{
  "horizontal_flip": true,
  "norm": "rmsnorm",
  "positions": "learned",
  "optimizer": "muon"
}
Rows from block 3 of a small class-conditioned image flow-matching model, named by matrix and row number. Rows with one number belong to one neuron. Each number is 128 + 32 x the weight over its row's rms, rounded and kept within 0 to 255. All counts start at 0. Numbers have three digits each. After the name is the row's rms in percent of the matrix's.
After each neuron's rows are labels from the 100 images, of 14848 (inputs lightly noised), where the neuron reaches its highest value: "responds to" is what is common among them; "patch colour" is the nearest of a few named colours to the mean colour under the peak. Only what is clearly more common there than usual is listed. The data: retinal OCT scans (Kermany 2017).
# fc1: MLP up (model.blocks.3.mlp.fc1.weight, 1152x384), inputs 0-191
# fc2: MLP down (model.blocks.3.mlp.fc2.weight, 384x1152, transposed), outputs 0-191

fc1.315 129:076147157162114129107146088105065230182133061160113098141116157109139138151139062190103142156106055128124136073124148086077135151105172121118123157105184180094122103147121098129160113115152159103117129143127134078139115111158233122117092105131022186142127139126139111125079131142145175195117115137117169156141095162142144077139132112128127180098086116162124111154136175124140170129108157106081130119125153153118093157095122096193200143135101060132108160129091177122105156144166144133185180124128151119115129080197151050129112146118117098132110159099185225104150155123174162150
fc2.315 143:118147093176110142113059158123131071160210105056112137118157004182081147123125165144053136145126135144121069114162125149083134120116146192116098113123146098165100130118097131094164124152049143132123123124153137118114088169145255164075140118133171104152140145161106125119119141105177062114159138085107132097115165101143107086120103172136095122141119101105134086183102079156179150078133119113062121138111135153160075118120091152095137152099180028152132131134096107099136118097136112115106171147102147047133102085183118095114161124179120119120157148143157143113142161175078130130
responds to: finding: normal
patch colour: grey

fc1.642 099:083182137135137195097129139138140131149140104150125100108140098134151117148154137141172103144164070100095145140169152125119096147092137113131099102161130127135158147106134170163161148138121114106085088091162081169107148229166112187043096127170115103170113120070178117116085126090155102105100149126090138118162137165107099148119154120166134104126127103081133093111105149138167128162142106141126161074116145163141165169147156152158124129152152090147135117110162150146108133128139105151181084127164129149109077120102132123148135146098149195049161106092093142135163201137144112160
fc2.642 103:206105147134104129115126112089129120130150138111072070120124086123146138138140125136115147125177096157143092104174145118144110119082103142115078124177125144127126104106099085148132139086166148124101143097097135127177109058175183127143080130077101122120186112193159177113156116127101146087113147091140140148149105102135128117109069118146142063138099126143107106118167089165120126114106084102078118099074127130128104130123179087113112146165109173161146112175093117119160101129123146146165144123139185120083120142158163112117109046082160183210133155133160142162120131122111119159
responds to: finding: normal
patch colour: grey

fc1.32 103:108116142081147125189168119117172131139074231153126206117124120131135111158129083132125077131148114111204067132140149143127153119090133109126170146087102093116167066138106103121147093098147140133140146157129152107134172101169114099172091113135113114164144123109136134170157179140151097129143140086064087151086098130149138086116119072116119126165152125152132073117083091114125164144165126096117216125175111203122141188170105170151162136135144108130134125178155147145202116176150106101124103156132093124167109121146166145139103127107110125093129116085149135102144102145135135152
fc2.32 102:098086159102154199147103165170106157119053121151125200137132094140148153109132110100136147142152076125040133103138152067078114123125112081107092091085163143096145108206111144129147085115077182077138136137088121139169087156070169145182120157121164122110098139171123145183155112128121137143147122108098157139095132149148129099122200131125123084090140149114226112058188126152133097186110120146129132118132177126143082118162088109120116137101223136155140147099129101080097159081071152158096108148133152126104144127129143137161159090171150105122104122076127097155139131122121103139
responds to: finding: diabetic macular edema
patch colour: grey

fc1.23 101:130103104155173176064125098166136122100113129114121144159104160073079169083104128075110129106137122140084156152144108087125117115153134129062142095178159048071051119055197166092105168101185136175116172155096081149132167111164149128158233123159175086118130113169199155076125076189130127157147098070082118136125087071089165116118158088145110133117133126077126112083157164115129101153131147123134079104120134163160147069147179101097144125079139127124155111124149156192167140074141074172070130152047167126194110124128153183073099109129079186202092139081171125122148153144156095138
fc2.23 095:107085191072080199160210193081093108131121145135124137132107122085048087129178140095124124056102117132178189150070181138137126115140159131192128082142106092095104134056175137119105129149097096102155136188140125136085172172165210080142150150155079057151154116118167151051136184101095071129075111139123121126146134042219153096137137136132102127075136103117149148114122125109123098163096150148115071116125106132143184081116111088120132146113109102154149182166117140135087153106153116129117147136118172110180110140129065184144137100108074111149111129057126164123182172081113127143
responds to: finding: drusen
patch colour: grey

fc1.637 108:126094071194068102153194145151178106117195142109116114062035108136129094141096093152151172099167070077185096106147112135134107157137167151074140197173115083073138157110128168137137095126129073153136156146083158063085183139110141142159110151138157146134122123145152145147132107092087115088118149102112108112148123093158131127150158180124130153139156147125129112136132176126087125200122119132122130194153102050106159140115098174085165099170110097124155114160164136111091060131174174088170128085134149095104176201125118153127117163168116122115103144164118150087119135176102178073
fc2.637 105:127203146185064098176084141175129112106207180106065102168111155119165135134093095138129091095130143163085077094162101108171125127026069159153095202132109119131122107070056155156151163170154118101186130146141161156108146071241133125161103139109120156153132141140115134141101201147190161137108197153113085152131176115123145142119158074094163087190138199160144132109142113103115090140181152116163116100128105129179155109120127160160145094159144154144111119132123159110118154201106171140176103055110108120109150095112088136121198053136092122116149152103114149148137127148164152150
responds to: finding: drusen
patch colour: grey

fc1.649 092:135155189164115195107128098131111099168080158171077127106142096160105143167117105131140138158130098119123158159109060146156174127096053152113094127100175135154124102152173154120123163155099174136120123101126057131091130174145160150203106125130127174097090131190208139139058112104181186134117130141164122124143144098056113077223134114063153135141116132145117104115080090062148125161195118147146074125132111101171153141137137149116152147109075132125155168154070101149118090090096149061138095108145166118124120135132037164080123084151119149108107129147199123192116176105132120124
fc2.649 098:173133133115150143126103140126109130137132098133118129140106082214119114156094105077168166138143035145127088154141123099134141175104151114120143162123127103153155114132123164110087155111130103114144137116115149124136167155156163142162101174156173145124143169024124142140201147164110079173161054119139140119130089082160172110136089143083167145103177124167168141099087149169127142157116117153118114125167086083116133105143119118102142186104212148114103101145194162158160165130223128097129109152144152149120124141133204166215125134141158122152160160163162116095138099102085151105
responds to: finding: choroidal neovascularization
patch colour: grey

fc1.357 103:117112149096142130100225138097067123137130130112137113118132136123150159148100162115104105103107124121122120104116116144104121104152153139114143166192133130160140160117141063136179140079152113156110150122142136098111116161102123130115141145116082140121164053135157089109116151118163132140169090053161132154094160175136113147138126101084120093089152146146132118107148154174066082096175145120094155106175124103042119118150133169126124152182118138069080077114137089092106147117031149099094105146122124069136120066092102124184108080179130160091165141129139180062160144166152139065
fc2.357 095:151109125147112101180127103147151143088067064114126093076121091150118121117064169071161146139128108136104104065099103075128149105119109118198134150163171138127147150158123094145123135088119160166145091053042137136130093121171138144133113129119147159134140130123078149167137153088185139091128106086149143076154111158120102102120123119129133064110087165106154169104084140098192119100205136112182144177157094151110148149120125116154166105123164108090116088135148102153136128112110176169120095167138149119098124160128157153136070114151176192137130107163096200070079139126093148079
responds to: finding: diabetic macular edema
patch colour: grey

fc1.125 088:105129096110140142100111095098152134159155100164098124137122112160094119086112151124179160133122087169134160132108143090112106084083153114126135091161162108096129093144143128180122128111133132111171216200147154122128097136080122192117135145112093106098157151073132175090119119109132139142106125127106116184122168111141099119116118150207093077189109144161128185166102192111121162148188151141113124134156122113149145137126094076105135197118121153157116123112192056136121163150139145134168124091171121145150200120126141112124100123122111133162184111135052084136158053124177090149
fc2.125 090:089179098151129144176122182154114130164115153178109137089124123135116107091096149142176115139164150097090141206101096175181101171089148099120132101167102162065139142202109110102179118062097171078122113177130145114157105151138127085155131132120180122156117140188116125173145124097147171153119084118101116122100118121094134089050201118161144124118082139124107122163093072153145102184116144139153145196111115123122118192108172166024127123124114131131170110131121194154089170201112164149092142100118138059138139122045134084154127157166165165086068123144193148136095175125051114166
responds to: finding: diabetic macular edema
patch colour: grey

fc1.87 098:105114127143162110129080166164149154154072171086167069147098101133111105090104145117103121120118141126164147136151153165156068124131126110057127082200148132144113069119082189116166133186121127152146171104067156109129105121098180162113074160087117150087185135101128121166159106117106175164159112056208098132197106122120114153126137099148155133127142156102128159059044109078150119108143157129131133155158131123100126131147181133119125145086105130109135070147155135105121119090116113112215165095135065140168064135146125152097127097160095148035106123078113145123125145138143110073
fc2.87 106:099141143121131099141090128157082123113035111118124070100156129079116145150161170126171102108112123079100204116167140108175111201110118066189096127191164160108128093126071167147069133124126107105095128121110146140098103135093122133146114091121163113109136150094166183106093083115105112137181143135099155124083104174167143101139165170155071105101125147130189137110115149179197121145146071158054085173115130165208087113184071114110113126100151098119158125125140181039098190115171098115069116114154073118130114139131131176137158077141084150149085132099158173165161161116060149147
responds to: finding: diabetic macular edema
patch colour: grey

fc1.563 090:117155144080136112118198142128172098103196134090157152145120110130106158134130173108107059118082135098079153100134118099106139141125158152121158169153096193139090138097089095157181147096147112137133107120084144092128187098145144140128092175129079105130172089184127112071063083157198139152105185152124214154162119133117182186137190131127164157161104163151140141136108179087091100112090104137142118122107146106104103114119124139094125124108148159131145065161141120145131129114092107114160089097146095131127156089098117122164102176125121113096175103144110198160130166162122155130
fc2.563 088:151094144058141136123093142123145161140151154099149137143126133100056102107131147159196091117159083132158095127101100081109144152075112107073138136148096101159089146134094108099135085162138163111146093126152169163126089104114094132123065171113096137082045093073113078089149099119116142110161123170093174104103159156061151128201144122151172129146172122098105108207125139139157158108171102171148137083087102164116076147113107105171107117134121075099122186133145146114133166149204114146167146103158127176087127129190107117076106130133172092125111110168115166130104172142175101138
responds to: finding: normal
patch colour: grey

fc1.215 101:112091118100135133116143117150127106154109143097149204148172130063113152140102141072119147168131087097160125103111105099146157145165146104168147141188102148168148092152119085048114129085049093140073154100123151108073149115103124183112163146116125177109132183162176091184165118157125117141184109096172129155086089077145160159092171174113120108169207128149126178143123156164186092114209137202155060095097171116086130130104158077121133105126119111196159112146129077059125099183198139090157086120176154131067120104164094118159178121117117205163129140149119158095154122128192178098
fc2.215 098:130098087095158107110069118133050136054109109171128244106149126081089106101175148123149089104126129175144133127081112143089144134141130141102086129122133172108161139091144110198102132104122121121081096140123128137118140094115060151153086182126129131125124179104156113111056108151118179122114088147138141107238093159111129087081079051081149122107167128111126177172180067075091126148042140083112084138099080085153120134092127134145077093114152106176106131129090178089178112162083153172114170151142168098111144127046147127125072073085070145183094154115134095100132125191090182144
responds to: finding: choroidal neovascularization; finding: diabetic macular edema
patch colour: grey

fc1.488 093:081088077163105146127130140104099121162132125144098123069138138138185122142115211092162062153171105067106106187094083136111145119101116117106176112053168126142181105093080095183129100158130099184097124136120124120154143125092068110174097152157128121077118075113138087189152107200131097126073135107182190127126140148141118074206146157133103129161022128099126126094175140147143153089134085099096095189169164133101137141118138175116116148118129112124175126149111146075078087124120137120158179141121157116155106151233146137178140058134119158076142111120133123151112125153139127154
fc2.488 099:183123119169128102123175111068121088082167075164160116121131180168116124137107085102156123147131138190135114133148164112211104108157095113120124124152133097130123146121083103136148144090125127112184126114138113145171150159130122113164107163071127085165137127116135133100077137142082151147227160122164185115098157171150108119226109099084141106140108148110128108100146118099099160122136150137128135137093089153169134065112073113151115164116149133064125096160135125168126156146137119137052148163155192118157088086015123103074132111147122137135117148143178068120072114128036145161
responds to: finding: drusen
patch colour: grey

fc1.375 091:107139159120110140105123091184106106165079128110105144083117117157153149104144149182108094092122093153127132187107087148159122131103127097145106157180132138127154106087096130160125165123146052123136154115155130151131134171133141107129140241112116102131096127132153100135144091123122127126147185130166101079125142117125118118135089101126138128081176121160127160148123174124130134187173123118155083085118100142094143156099104120067080172159146157159099097171134171157157134133113095092158094144139125117126078120102105132099135139131121105173107111097117147170127146130109129144
fc2.375 091:201086131138131140117096148160151157088113122052125085088120100164111082149113110177164127102118127125123129164114103134148140158110148096102121096160120159171141162107136113079113176166137165151122105092135179099112162101147113155178090255161182103128132120131168133064152140125128137207135103127133054140124123150057116143161097183105170128176127155175077146140120129127160154107090167104090095116134187180123100131120090130110083180125091111157077179094118119079108145083111129139114141104142093130142106144175124135155181132107104070131127128077128152123110141108114117157
responds to: finding: diabetic macular edema
patch colour: grey

fc1.423 092:139107078174111188149098118129102141149114159130135074131111144155083181067112103165189068089112197144110133163163147167056097080054166132137094132135151145090122123155134168219109192135137106126156166077135121120125107129129148144118187088110122081148123067147161121198090118178120140122202139108069091128151156136177147078105138111165112178085136184122127144104145143120114097153072150084138134157145151107148147112130139129139139111091167112123111138133101131067145102133097133129134155180173089161155090150101056081132084112108128145102105135154123111208128074182122136118
fc2.423 108:152134156129141116184119112188171133143091127114140101095153075115157088115106142120197145120112151147120125094105148090133089129063160119139122173140157188106112126133134117146135189110118075136138093132151136189104165129131106097183137110113120100079136099103128119161133145116138107150051147134094130115083163130105164130148069163149117143127139209140141138157110105123120153199195084144095083169053123141157124092081140143115111152086125145165127113158134143088139113110140130114151076169156156168104087121170154159103101102119166132169141124116100128178139038121155106122
responds to: finding: normal
patch colour: grey