A small class-conditioned image flow-matching model, trained from scratch: 98430 training examples.
Rows from block 4 of a small class-conditioned image flow-matching model, named by matrix and row number. Rows with one number belong to one neuron. Each number is 500 + 50 x the weight over its row's rms, rounded and kept within 0 to 999. All counts start at 0. Numbers have three digits each. After the name is the row's rms in percent of the matrix's.
After each neuron's rows are labels from the 100 images, of 14848 (inputs lightly noised), where the neuron reaches its highest value: "place" is the part of the image that holds the peak. Only what is clearly more common there than usual is listed. The data: retinal OCT scans (Kermany 2017). In brackets: how many of the 100, against the usual share in percent.
# fc1: MLP up (model.blocks.4.mlp.fc1.weight, 1152x384), inputs 0-127
# fc2: MLP down (model.blocks.4.mlp.fc2.weight, 384x1152, transposed), outputs 0-127

fc1.210 092:425522528528457419524435536532569416494559455539525537526456515547443523537533501376495457576570466425596505468487455531489512566457512428415466469388607555492399587513494498412576532504464400498426521495463504517545471523547402456462571435491536435489522533537503518530424534505414518558582427447458543481537568500481505590456478591566462421529520553487494467474425427597446510545420
fc2.210 097:492530579463564494488470498497501495492511463478387506546422475618596448518466511509514486512491440424349464395434529433515591482518463425402472470564520476526617472490511547554540509477505593462452558487543511533537512511518502509512487523454459525555482485499513545464525422464389512514551505412594491546457570571543552447538441687404448436562519459505543529522412614531478465498490
place: middle right (66 vs 11.1); top right (32 vs 11.1)

fc1.71 132:571526486508540500454605476579509470546545551457544546429554463484500431510623522606476486551442459498485507520517528467505557565492498561547511584483498637503671555505445532607405445469469416514577403460507528484491564600511453514531578474504465521496349505525532526457481521549459495393524521528540497529461459487559471470569469501468447357521494507536502504537507502485536427474507
fc2.71 126:568465528497586545455425503475440466491439467535558515416479536548560516482475487415468481468457504458494393560476506525511510558530584518418462589574539561561561524535492476520567423574437477471427478483516513471496540440513423533502507590475516513437322528436489504524484527475551439589571487540465439537540572574562509535561469484500499504541527519462495490518530528511487552529414
place: top right (27 vs 11.1)

fc1.607 093:436408410441534497446439564484510513509451440506480488484515492525416533427461456465509510534471434551475536535447476444448462530442476451518511408456585478575455500450508559519560527512520517532470483479476589541448350566513500465448460498604481512484445550471423523397519485468451537511510499560458473568486482565528543417550435553549440561469564529473511451481505454529542513433423
fc2.607 101:471544549489496537591445557397479500532512485492491462580419403617436519498467533536439443541595458539552541569504462511488473520546520453502507484524475545457472453482521487502509479595591441472560552446478575542510457571413541451578437542517507553482549468593514504446522524490407503546388437498559493455539544442476442538475526460431484541509512486525475412375493453552457505443466
place: top left (29 vs 11.1)

fc1.172 092:470432593442543489481444470577526499484529503542470481426529433479428520539513528444494488437507456541539400527481433558518435523453522438480421608566552474552452495496404454499582508499543554474459455545504498434548456536477547473492483482492490505545515466508514512379541478528475428487523465555549495476474532463445428580530543558546512410489530501561479490463474516486477522392471
fc2.172 093:524454551389404445504484465461550568538478508475548606454462453443518430493500467495438465527576462507423501503575556447567480455546533555456506616479539423532562538557499458539516535424524545491505486435563481414450499574513479485507479448434408471539456529536405547482464548505490460497500458505522463539531483564430565526473535616451486533438571469500581612539471441490482459462527
place: top left (36 vs 11.1)

fc1.425 106:488508502499509422510471495449416489529548483603542519441530408541517474564444572454441488422513571507416544518462563328483531553506418537512457466503439528557449525553536480579521494509425562442412488526547501512506498570512446562511551515413534500554468466539482533469471410411436568484561400476438569495461475415462540543567508452484512472537517503437488497574535528517538476446550
fc2.425 110:490451470445491512443490477521527488449530525445448458479508413466501479536495460559526486512454568453430466501507541576487420451496534489512569485471474519449488463392513531501549468534469480484514454527436576454471502400466475557467473502356443453527460491493486577415466518536341472396501602426452549510441550372512518450468550494504463484431506487435534549471475422448483484461485
place: top left (30 vs 11.1)

fc1.129 103:422541438560506564437556538409530496508475525596507546504417524564475483497552524517501509531557480516433493501464559528510487581496486519463456427430472471479439487468571559428574422557538524456505444582473512489512498511521459486464418502466389450450476438525478382549518505565417453497411471466514571564504551478447539482531514473486579526484566498502492485535518441464502473464568
fc2.129 115:531502521500399490567464520499482493484504445467505476385402518523491499465465544531463457538506537517419485465485545519556525506414451595482475530416422569492554523577563527495485564422498492603504505466501470591379462446532490491513543508602583464541509472489436522494490541414541444558474391581430476470478527555559523569455483530525521471482479524544535544377521402439673516499472
place: bottom right (32 vs 11.1); bottom left (30 vs 11.1)

fc1.620 095:589428485530504549380531585483452592446478523476526486547500529434489520504517529460394482516432554512510515463508529439498524470513544422472493421411541536432604627487454511520528465521471505471556467454486517526535514526502542507552477581472535559548501517465479569531500440485484438549467502460461542487490469434561512567466494488540559514577575460433507570492555504480496387494419
fc2.620 088:472504468464444518524556435457498398399447525523554571534478455518373444541507404531465599507551507470470540517523438561496569489445595504540505592471478532497476499494425491495493427451525479484482577457526436485586488471568469503471515536519472489531499461505497511497555483456538472478479483516638495553519517457450484464544573404454513415491528512463497404495402516513495509589427
place: top right (70 vs 11.1)

fc1.469 097:526489477536485488536444489410499611492549410533515501539652464520513487603518474572529509458526527440462447464537569451555462479468471524465482494472441472424498466523540532480538443491441422542486421523578484495470509481459542468647483485586518502576490479493541499504493501545486479477572513504595472532499483482507464436457490484513408458496523513538501542625410435444517547456569
fc2.469 105:469487501501442580480456514457538516519372543465546501496558660504517487527577510500471482432432527457431517509521526591468416480485529477371597581570442482463400569457476504446546542459508422383491516432565530546474534488620530521391475495472386459477503431529602531500477515433407501497559541566448502490461500459470478564546486529552515540533502465567535544527534551546485414477429
place: centre (87 vs 11.1)

fc1.678 086:558539417474455462499537556518634509510543529461451539458478493514501498582514509583465446473437518516497484411480414464545531565542502505491547458575411510568483474476472568443470518515514478508483465521489471471536420568589449452495486428417521437396592525560439577418478452573496492533453490454573526553587510605522513566463512581429443566416510615523505563582463486505592412580455
fc2.678 092:451532461583500465546518538433508476552488479445472496434513527439502439473527507482493416505525530414495547577490473526421502459433580390605488440429602557494536520494497607536504524457534506512432502451490464503598475627450396431547492407493576514450418494403463570399571524544542411457563496533459491480521445568512479425559436565533465493553577522495489450529576435517440513482450
place: top right (45 vs 11.1)

fc1.255 111:506473508495521467519481496511482488512480515477531537529525465494488498475600497526487549473431418517492578457417440516478453455514432529487511504423533426620467507501445441551442418440471541541509503476509449505484427429455416481592450475549457429492427509462469510535539397496515447500508499506458450511417515456446546558590502525524539529547445474399486469567488435537516507565499
fc2.255 107:506495558470471511477435525494436449478497528404529479517513665521502518513575483564492515442522534546483442580553528536447462532493522558485416538573596575538563471521562534405520678494480475509597504499504458501500453449484461487432514450454507462477603566578481553435471536513522416535501520557585587478527546483472445523483473473460461589545491464368496491494556462527450445517500
place: centre (33 vs 11.1)

fc1.82 117:404464487508420466493485475503515482500544447540437448532488501476459437439527481494612450476447486496437496421453491496494515465465508524567479542475484464461582461509486630551458529494497482509471397485472463556501586489494499394542523490546579499523503602485534431509609498442516454553523545536487468544410472472483493556529478434428542483531584502451505508435471485450498458563460
fc2.82 117:549540529532565536478487484453609600466481435488474538579501469475544528452512461446479518472578456556553479522525504603532499547524441428561452591491536506485451558492496507467430509553493476509529453483477494539520530491491522542425579550523600536494470499479390432521518518494536456476583476514439474502573578440508415477464552391561542472439612607491453421489559552474486585558447
place: top left (36 vs 11.1); bottom left (30 vs 11.1)

fc1.481 094:378505524505506534456573589439471569534521430496538484486427511492509439494488569486486408521415510481492485470526543524472503414469507547514502397454494468449517422477508565526533573454485500474494515424522527536587523464480474469456438484451604466478451458545436406448519541502485517446470409593553522427541517516515495541465485508496492566497473487500502562499569500519572486415576
fc2.481 095:487533596558523522546576474482519496531531396448535528442448369493541569536455542477509493571588496506479441469478417471482458496569576606449538417484551517518467561535500489512447388550516465510405573518514474504565513477484472500550570506562567496434545528445539373500474460464523595448538491387465425555432503533506463541511508476527494477534439481526529461470482450502463534395552
place: middle right (49 vs 11.1)

fc1.473 091:433483576416515399533538466362531555554483506569535506472469551445438465433488443514545485446508494543546484505569590485462443487458547454545463464452559454549485588473567536526482455544440485407572458502524574476507563457560496557426512462552469465566508540580403525556561448598440494547543569550486441470453520413498517520498496545482434489395464456527524486590523462346545414559542
fc2.473 089:453457520474447623409541536533541510524430489519509490507482552486474519502532442529523553626500529495501520482520508491351439455576516448534524481505453452429506496509451529431532488524344508539557497543513560512508490493459378390457532469530477441493556615512524555470464505531474539521422521424606491438515504450472521435520499562541473520409563475516529530464518520410504543516502
place: top left (75 vs 11.1)

fc1.578 089:463577559551411487522481536511479473526535468514458492502484474515457584498521507552470492542489497553482573501506407514526525447507546512476480519651460483520525533458477547581490422526514529501565514500536559557495455520497573548465501520477449447422559490448527577423424488464398428479545504558469484533546566453431565507515514415564471500542540527459516497467596541434496439424558
fc2.578 093:572495516521426588377431492528456491431507476559573577433447556564449459413538553451394477504466524595478442550524490561480527490512527641485532527472469476514527382543520585550479614452428435472463565493436488597511443462533483417475371519484455409484454529481457577514635518477463532502464534482460468464520477477595489616461507489489511565508474480494510485536509415444518571463570
place: top left (72 vs 11.1)

fc1.550 131:460445460535478495493460460609556460466498482467502505564549534518478456494449576476545491555489555487494560496465505561519499407445424462541495597511478483507495494532485434552485487491505496403458449553529578483541489493475528535569531498479467523455491490502526506474529484476487549440523576489428487618542477444575461385584520495495628473469494513487501553403463476514520484448482
fc2.550 131:543514552545501443548525509558455633492533585424543476532513535478526516506506487505475484493556523519517568504481533483472540507545539456452520503538535476540549528499491480515569483492548481538532489472482492453490600553529481512425580452386499518516484514537546543545494477556493373501565535540518462492491552577542518441626498500491489470527546499555506523554497445502524542533503
place: centre (49 vs 11.1)

fc1.387 091:475499497440491430446481497586451561513497454485484544433487476491434470460610456543529463528510617475443439588421464532393523484490561444524470462441545577440513511528513493492545483581465521479496404508461526513565480583489494523401518586503514429538601527459607518562416464516552464586558453493505482519471500438494547512444478449554612578524571482404501512513456448575542555455600
fc2.387 090:496598488406514483482449506476399521483513442580477476530486450511501579480590504442579548517510473487507468490613517524448561514559490430480554452452594477500536619445527473485558458467503499495578542521524501576554516544451543440527508573394501522487342579542513538551484510487591502494469487468520580564553556553570492538520485485457572477531585588481451486539448615505480497482586
place: top right (39 vs 11.1)

fc1.59 091:529474518550580468605526436457562571523471544484500460479460568593472553473489497503495472430505431521515455435502437537531511423463492502530511550560527595553491482448542532457512533378415431465532387405475455459480460531476524567534495507533549503463482406527460560452470482530513520492540513506494429489553483490579480435323466452499466437428558560589510496570472525586462376470543
fc2.59 093:519501537583454525314588491527477502531502535541397562548503451508428457503463481491472544544475587492472569532533473449494479514531403466589475486433544437494492470542498545511566401518457543577566411600576471507514554557521473432520533442453567468492495480458537584455550526563514506513486465478486475533525498578511487532669473465426427524535461431456529472495558519543536536523537
place: centre (38 vs 11.1)

fc1.80 096:517511580502448447477508530502458567476504560483544438555513439473455497419455490511517510558478509540474547401516474556383444493464473363371447457509359416436528460515447491503471488473520519522544523530484442527437389547580557463507533569446488430384446418675446557471563550565506454493529528512531461564472510471606583494516498452561460542482487409459509533532506386457497540468466
fc2.80 089:472469381435588518530377456483499454408481458507597506481552554511494491478539520454493545410492516534557518500513539615527520493516511484438479512530458508463466628459514553446531525556445525476458408487457479472510469454534540455512422499463408460520547440496521529507466483525540409486606514494463557510513545487535554522509472519540494538530520499563359563444549491591455498566438
place: top left (30 vs 11.1)

fc1.518 105:481552567541456463519472549531515512508439456418496412488471496454587506509492485486518554502500606505532397327462599517505484566490464501454537543559430464555482465478502522491480439439500461593486543550515613527481505475458506455504617449527429433516574493516415452465570519444544486443481560473496472506574441464461572425519481514498522584565570392510491567529519487474570529464461
fc2.518 102:438557548482481462413540489477519380650449443493547646549465513525497513533474550527551531459460510534475594539548442593560513471509446508552458547474406535571578456545491481484503578586520515426551528510450575486538508450517453476421537458587441480477475466436440496542446508534450535505438548493528533491419487415559494507523477460503460548541567556504526496482483564451455534462474
place: centre (50 vs 11.1)

fc1.486 104:626492482526502505488466512603528482403507488460435468398484451426516476403487474468500404547534548510512570478577456534518436512467493438484557573479475492631521358453531507430544454444553409522518531503586489425529466550459541511446452459526484498494528486554523532486586464431529432488485509525470499544554488483421519531434494535538429639497476428422481504504539432531560542447496
fc2.486 101:431492470552511479481439463467463499531474570522518540442471551519523486465538381570583498489433513477528546484542447470425404504530500440470513550560437535500523465446526485468561440496523459617516496467595454394487593469519460530516618544503457516480532431552500461548472521451454504475443470501452467551466479541530516530443507567491559460385446536568581516465419533511494506489445
place: centre (53 vs 11.1)

fc1.145 092:517483498464426531516588420562549516490531542452576577503443436447454536504563556482457446571448449591469517520474413507538536544539544526469504447579455438574491527513628624537487431537590563417469491518421556500521489512473506432493580449430422596472561528501385520496463456516506483420536523508526434481458503544453497574508519490440492414426503533507503449449480518509503411550556
fc2.145 094:517488453485579456473498563487427491675491466505571427444498500403499544419543516490441529562479529574576455441518551428562524469495540505552475486418552532622522374520592435476489546408548427504517551527542513481405499528512592521499494487421504552435501486499519536493430527545537553534525519491411484500579515504546407438519529480501552569475482465496494540456485361506486544533545
place: bottom right (33 vs 11.1)

fc1.110 101:515575399559493482505446472423556479498561496500497506516488442466518440521481509485465523527454510441565562539534541460579434447520461517536496488483626499471574491500559527583461512449523503539409492406561567539553575561448589568510545537542548555509482509513336607559491495547502479465503418498456465455578508451468452531560606375431464469571480461516475536572464504492542394568433
fc2.110 091:408471417478458627494477395512475467500602431429540440578537451534462580549465574434481443526535507579399523576484453493505519463576423511451530534463541435494444529456548439416511483507528562545401515470452484523546571550466417475515524498553571389542525486527490535486475437526468480505462530539499519530457411406486589502463609448589448539592515491496527537538609539473524584537449
place: middle right (43 vs 11.1); middle left (27 vs 11.1)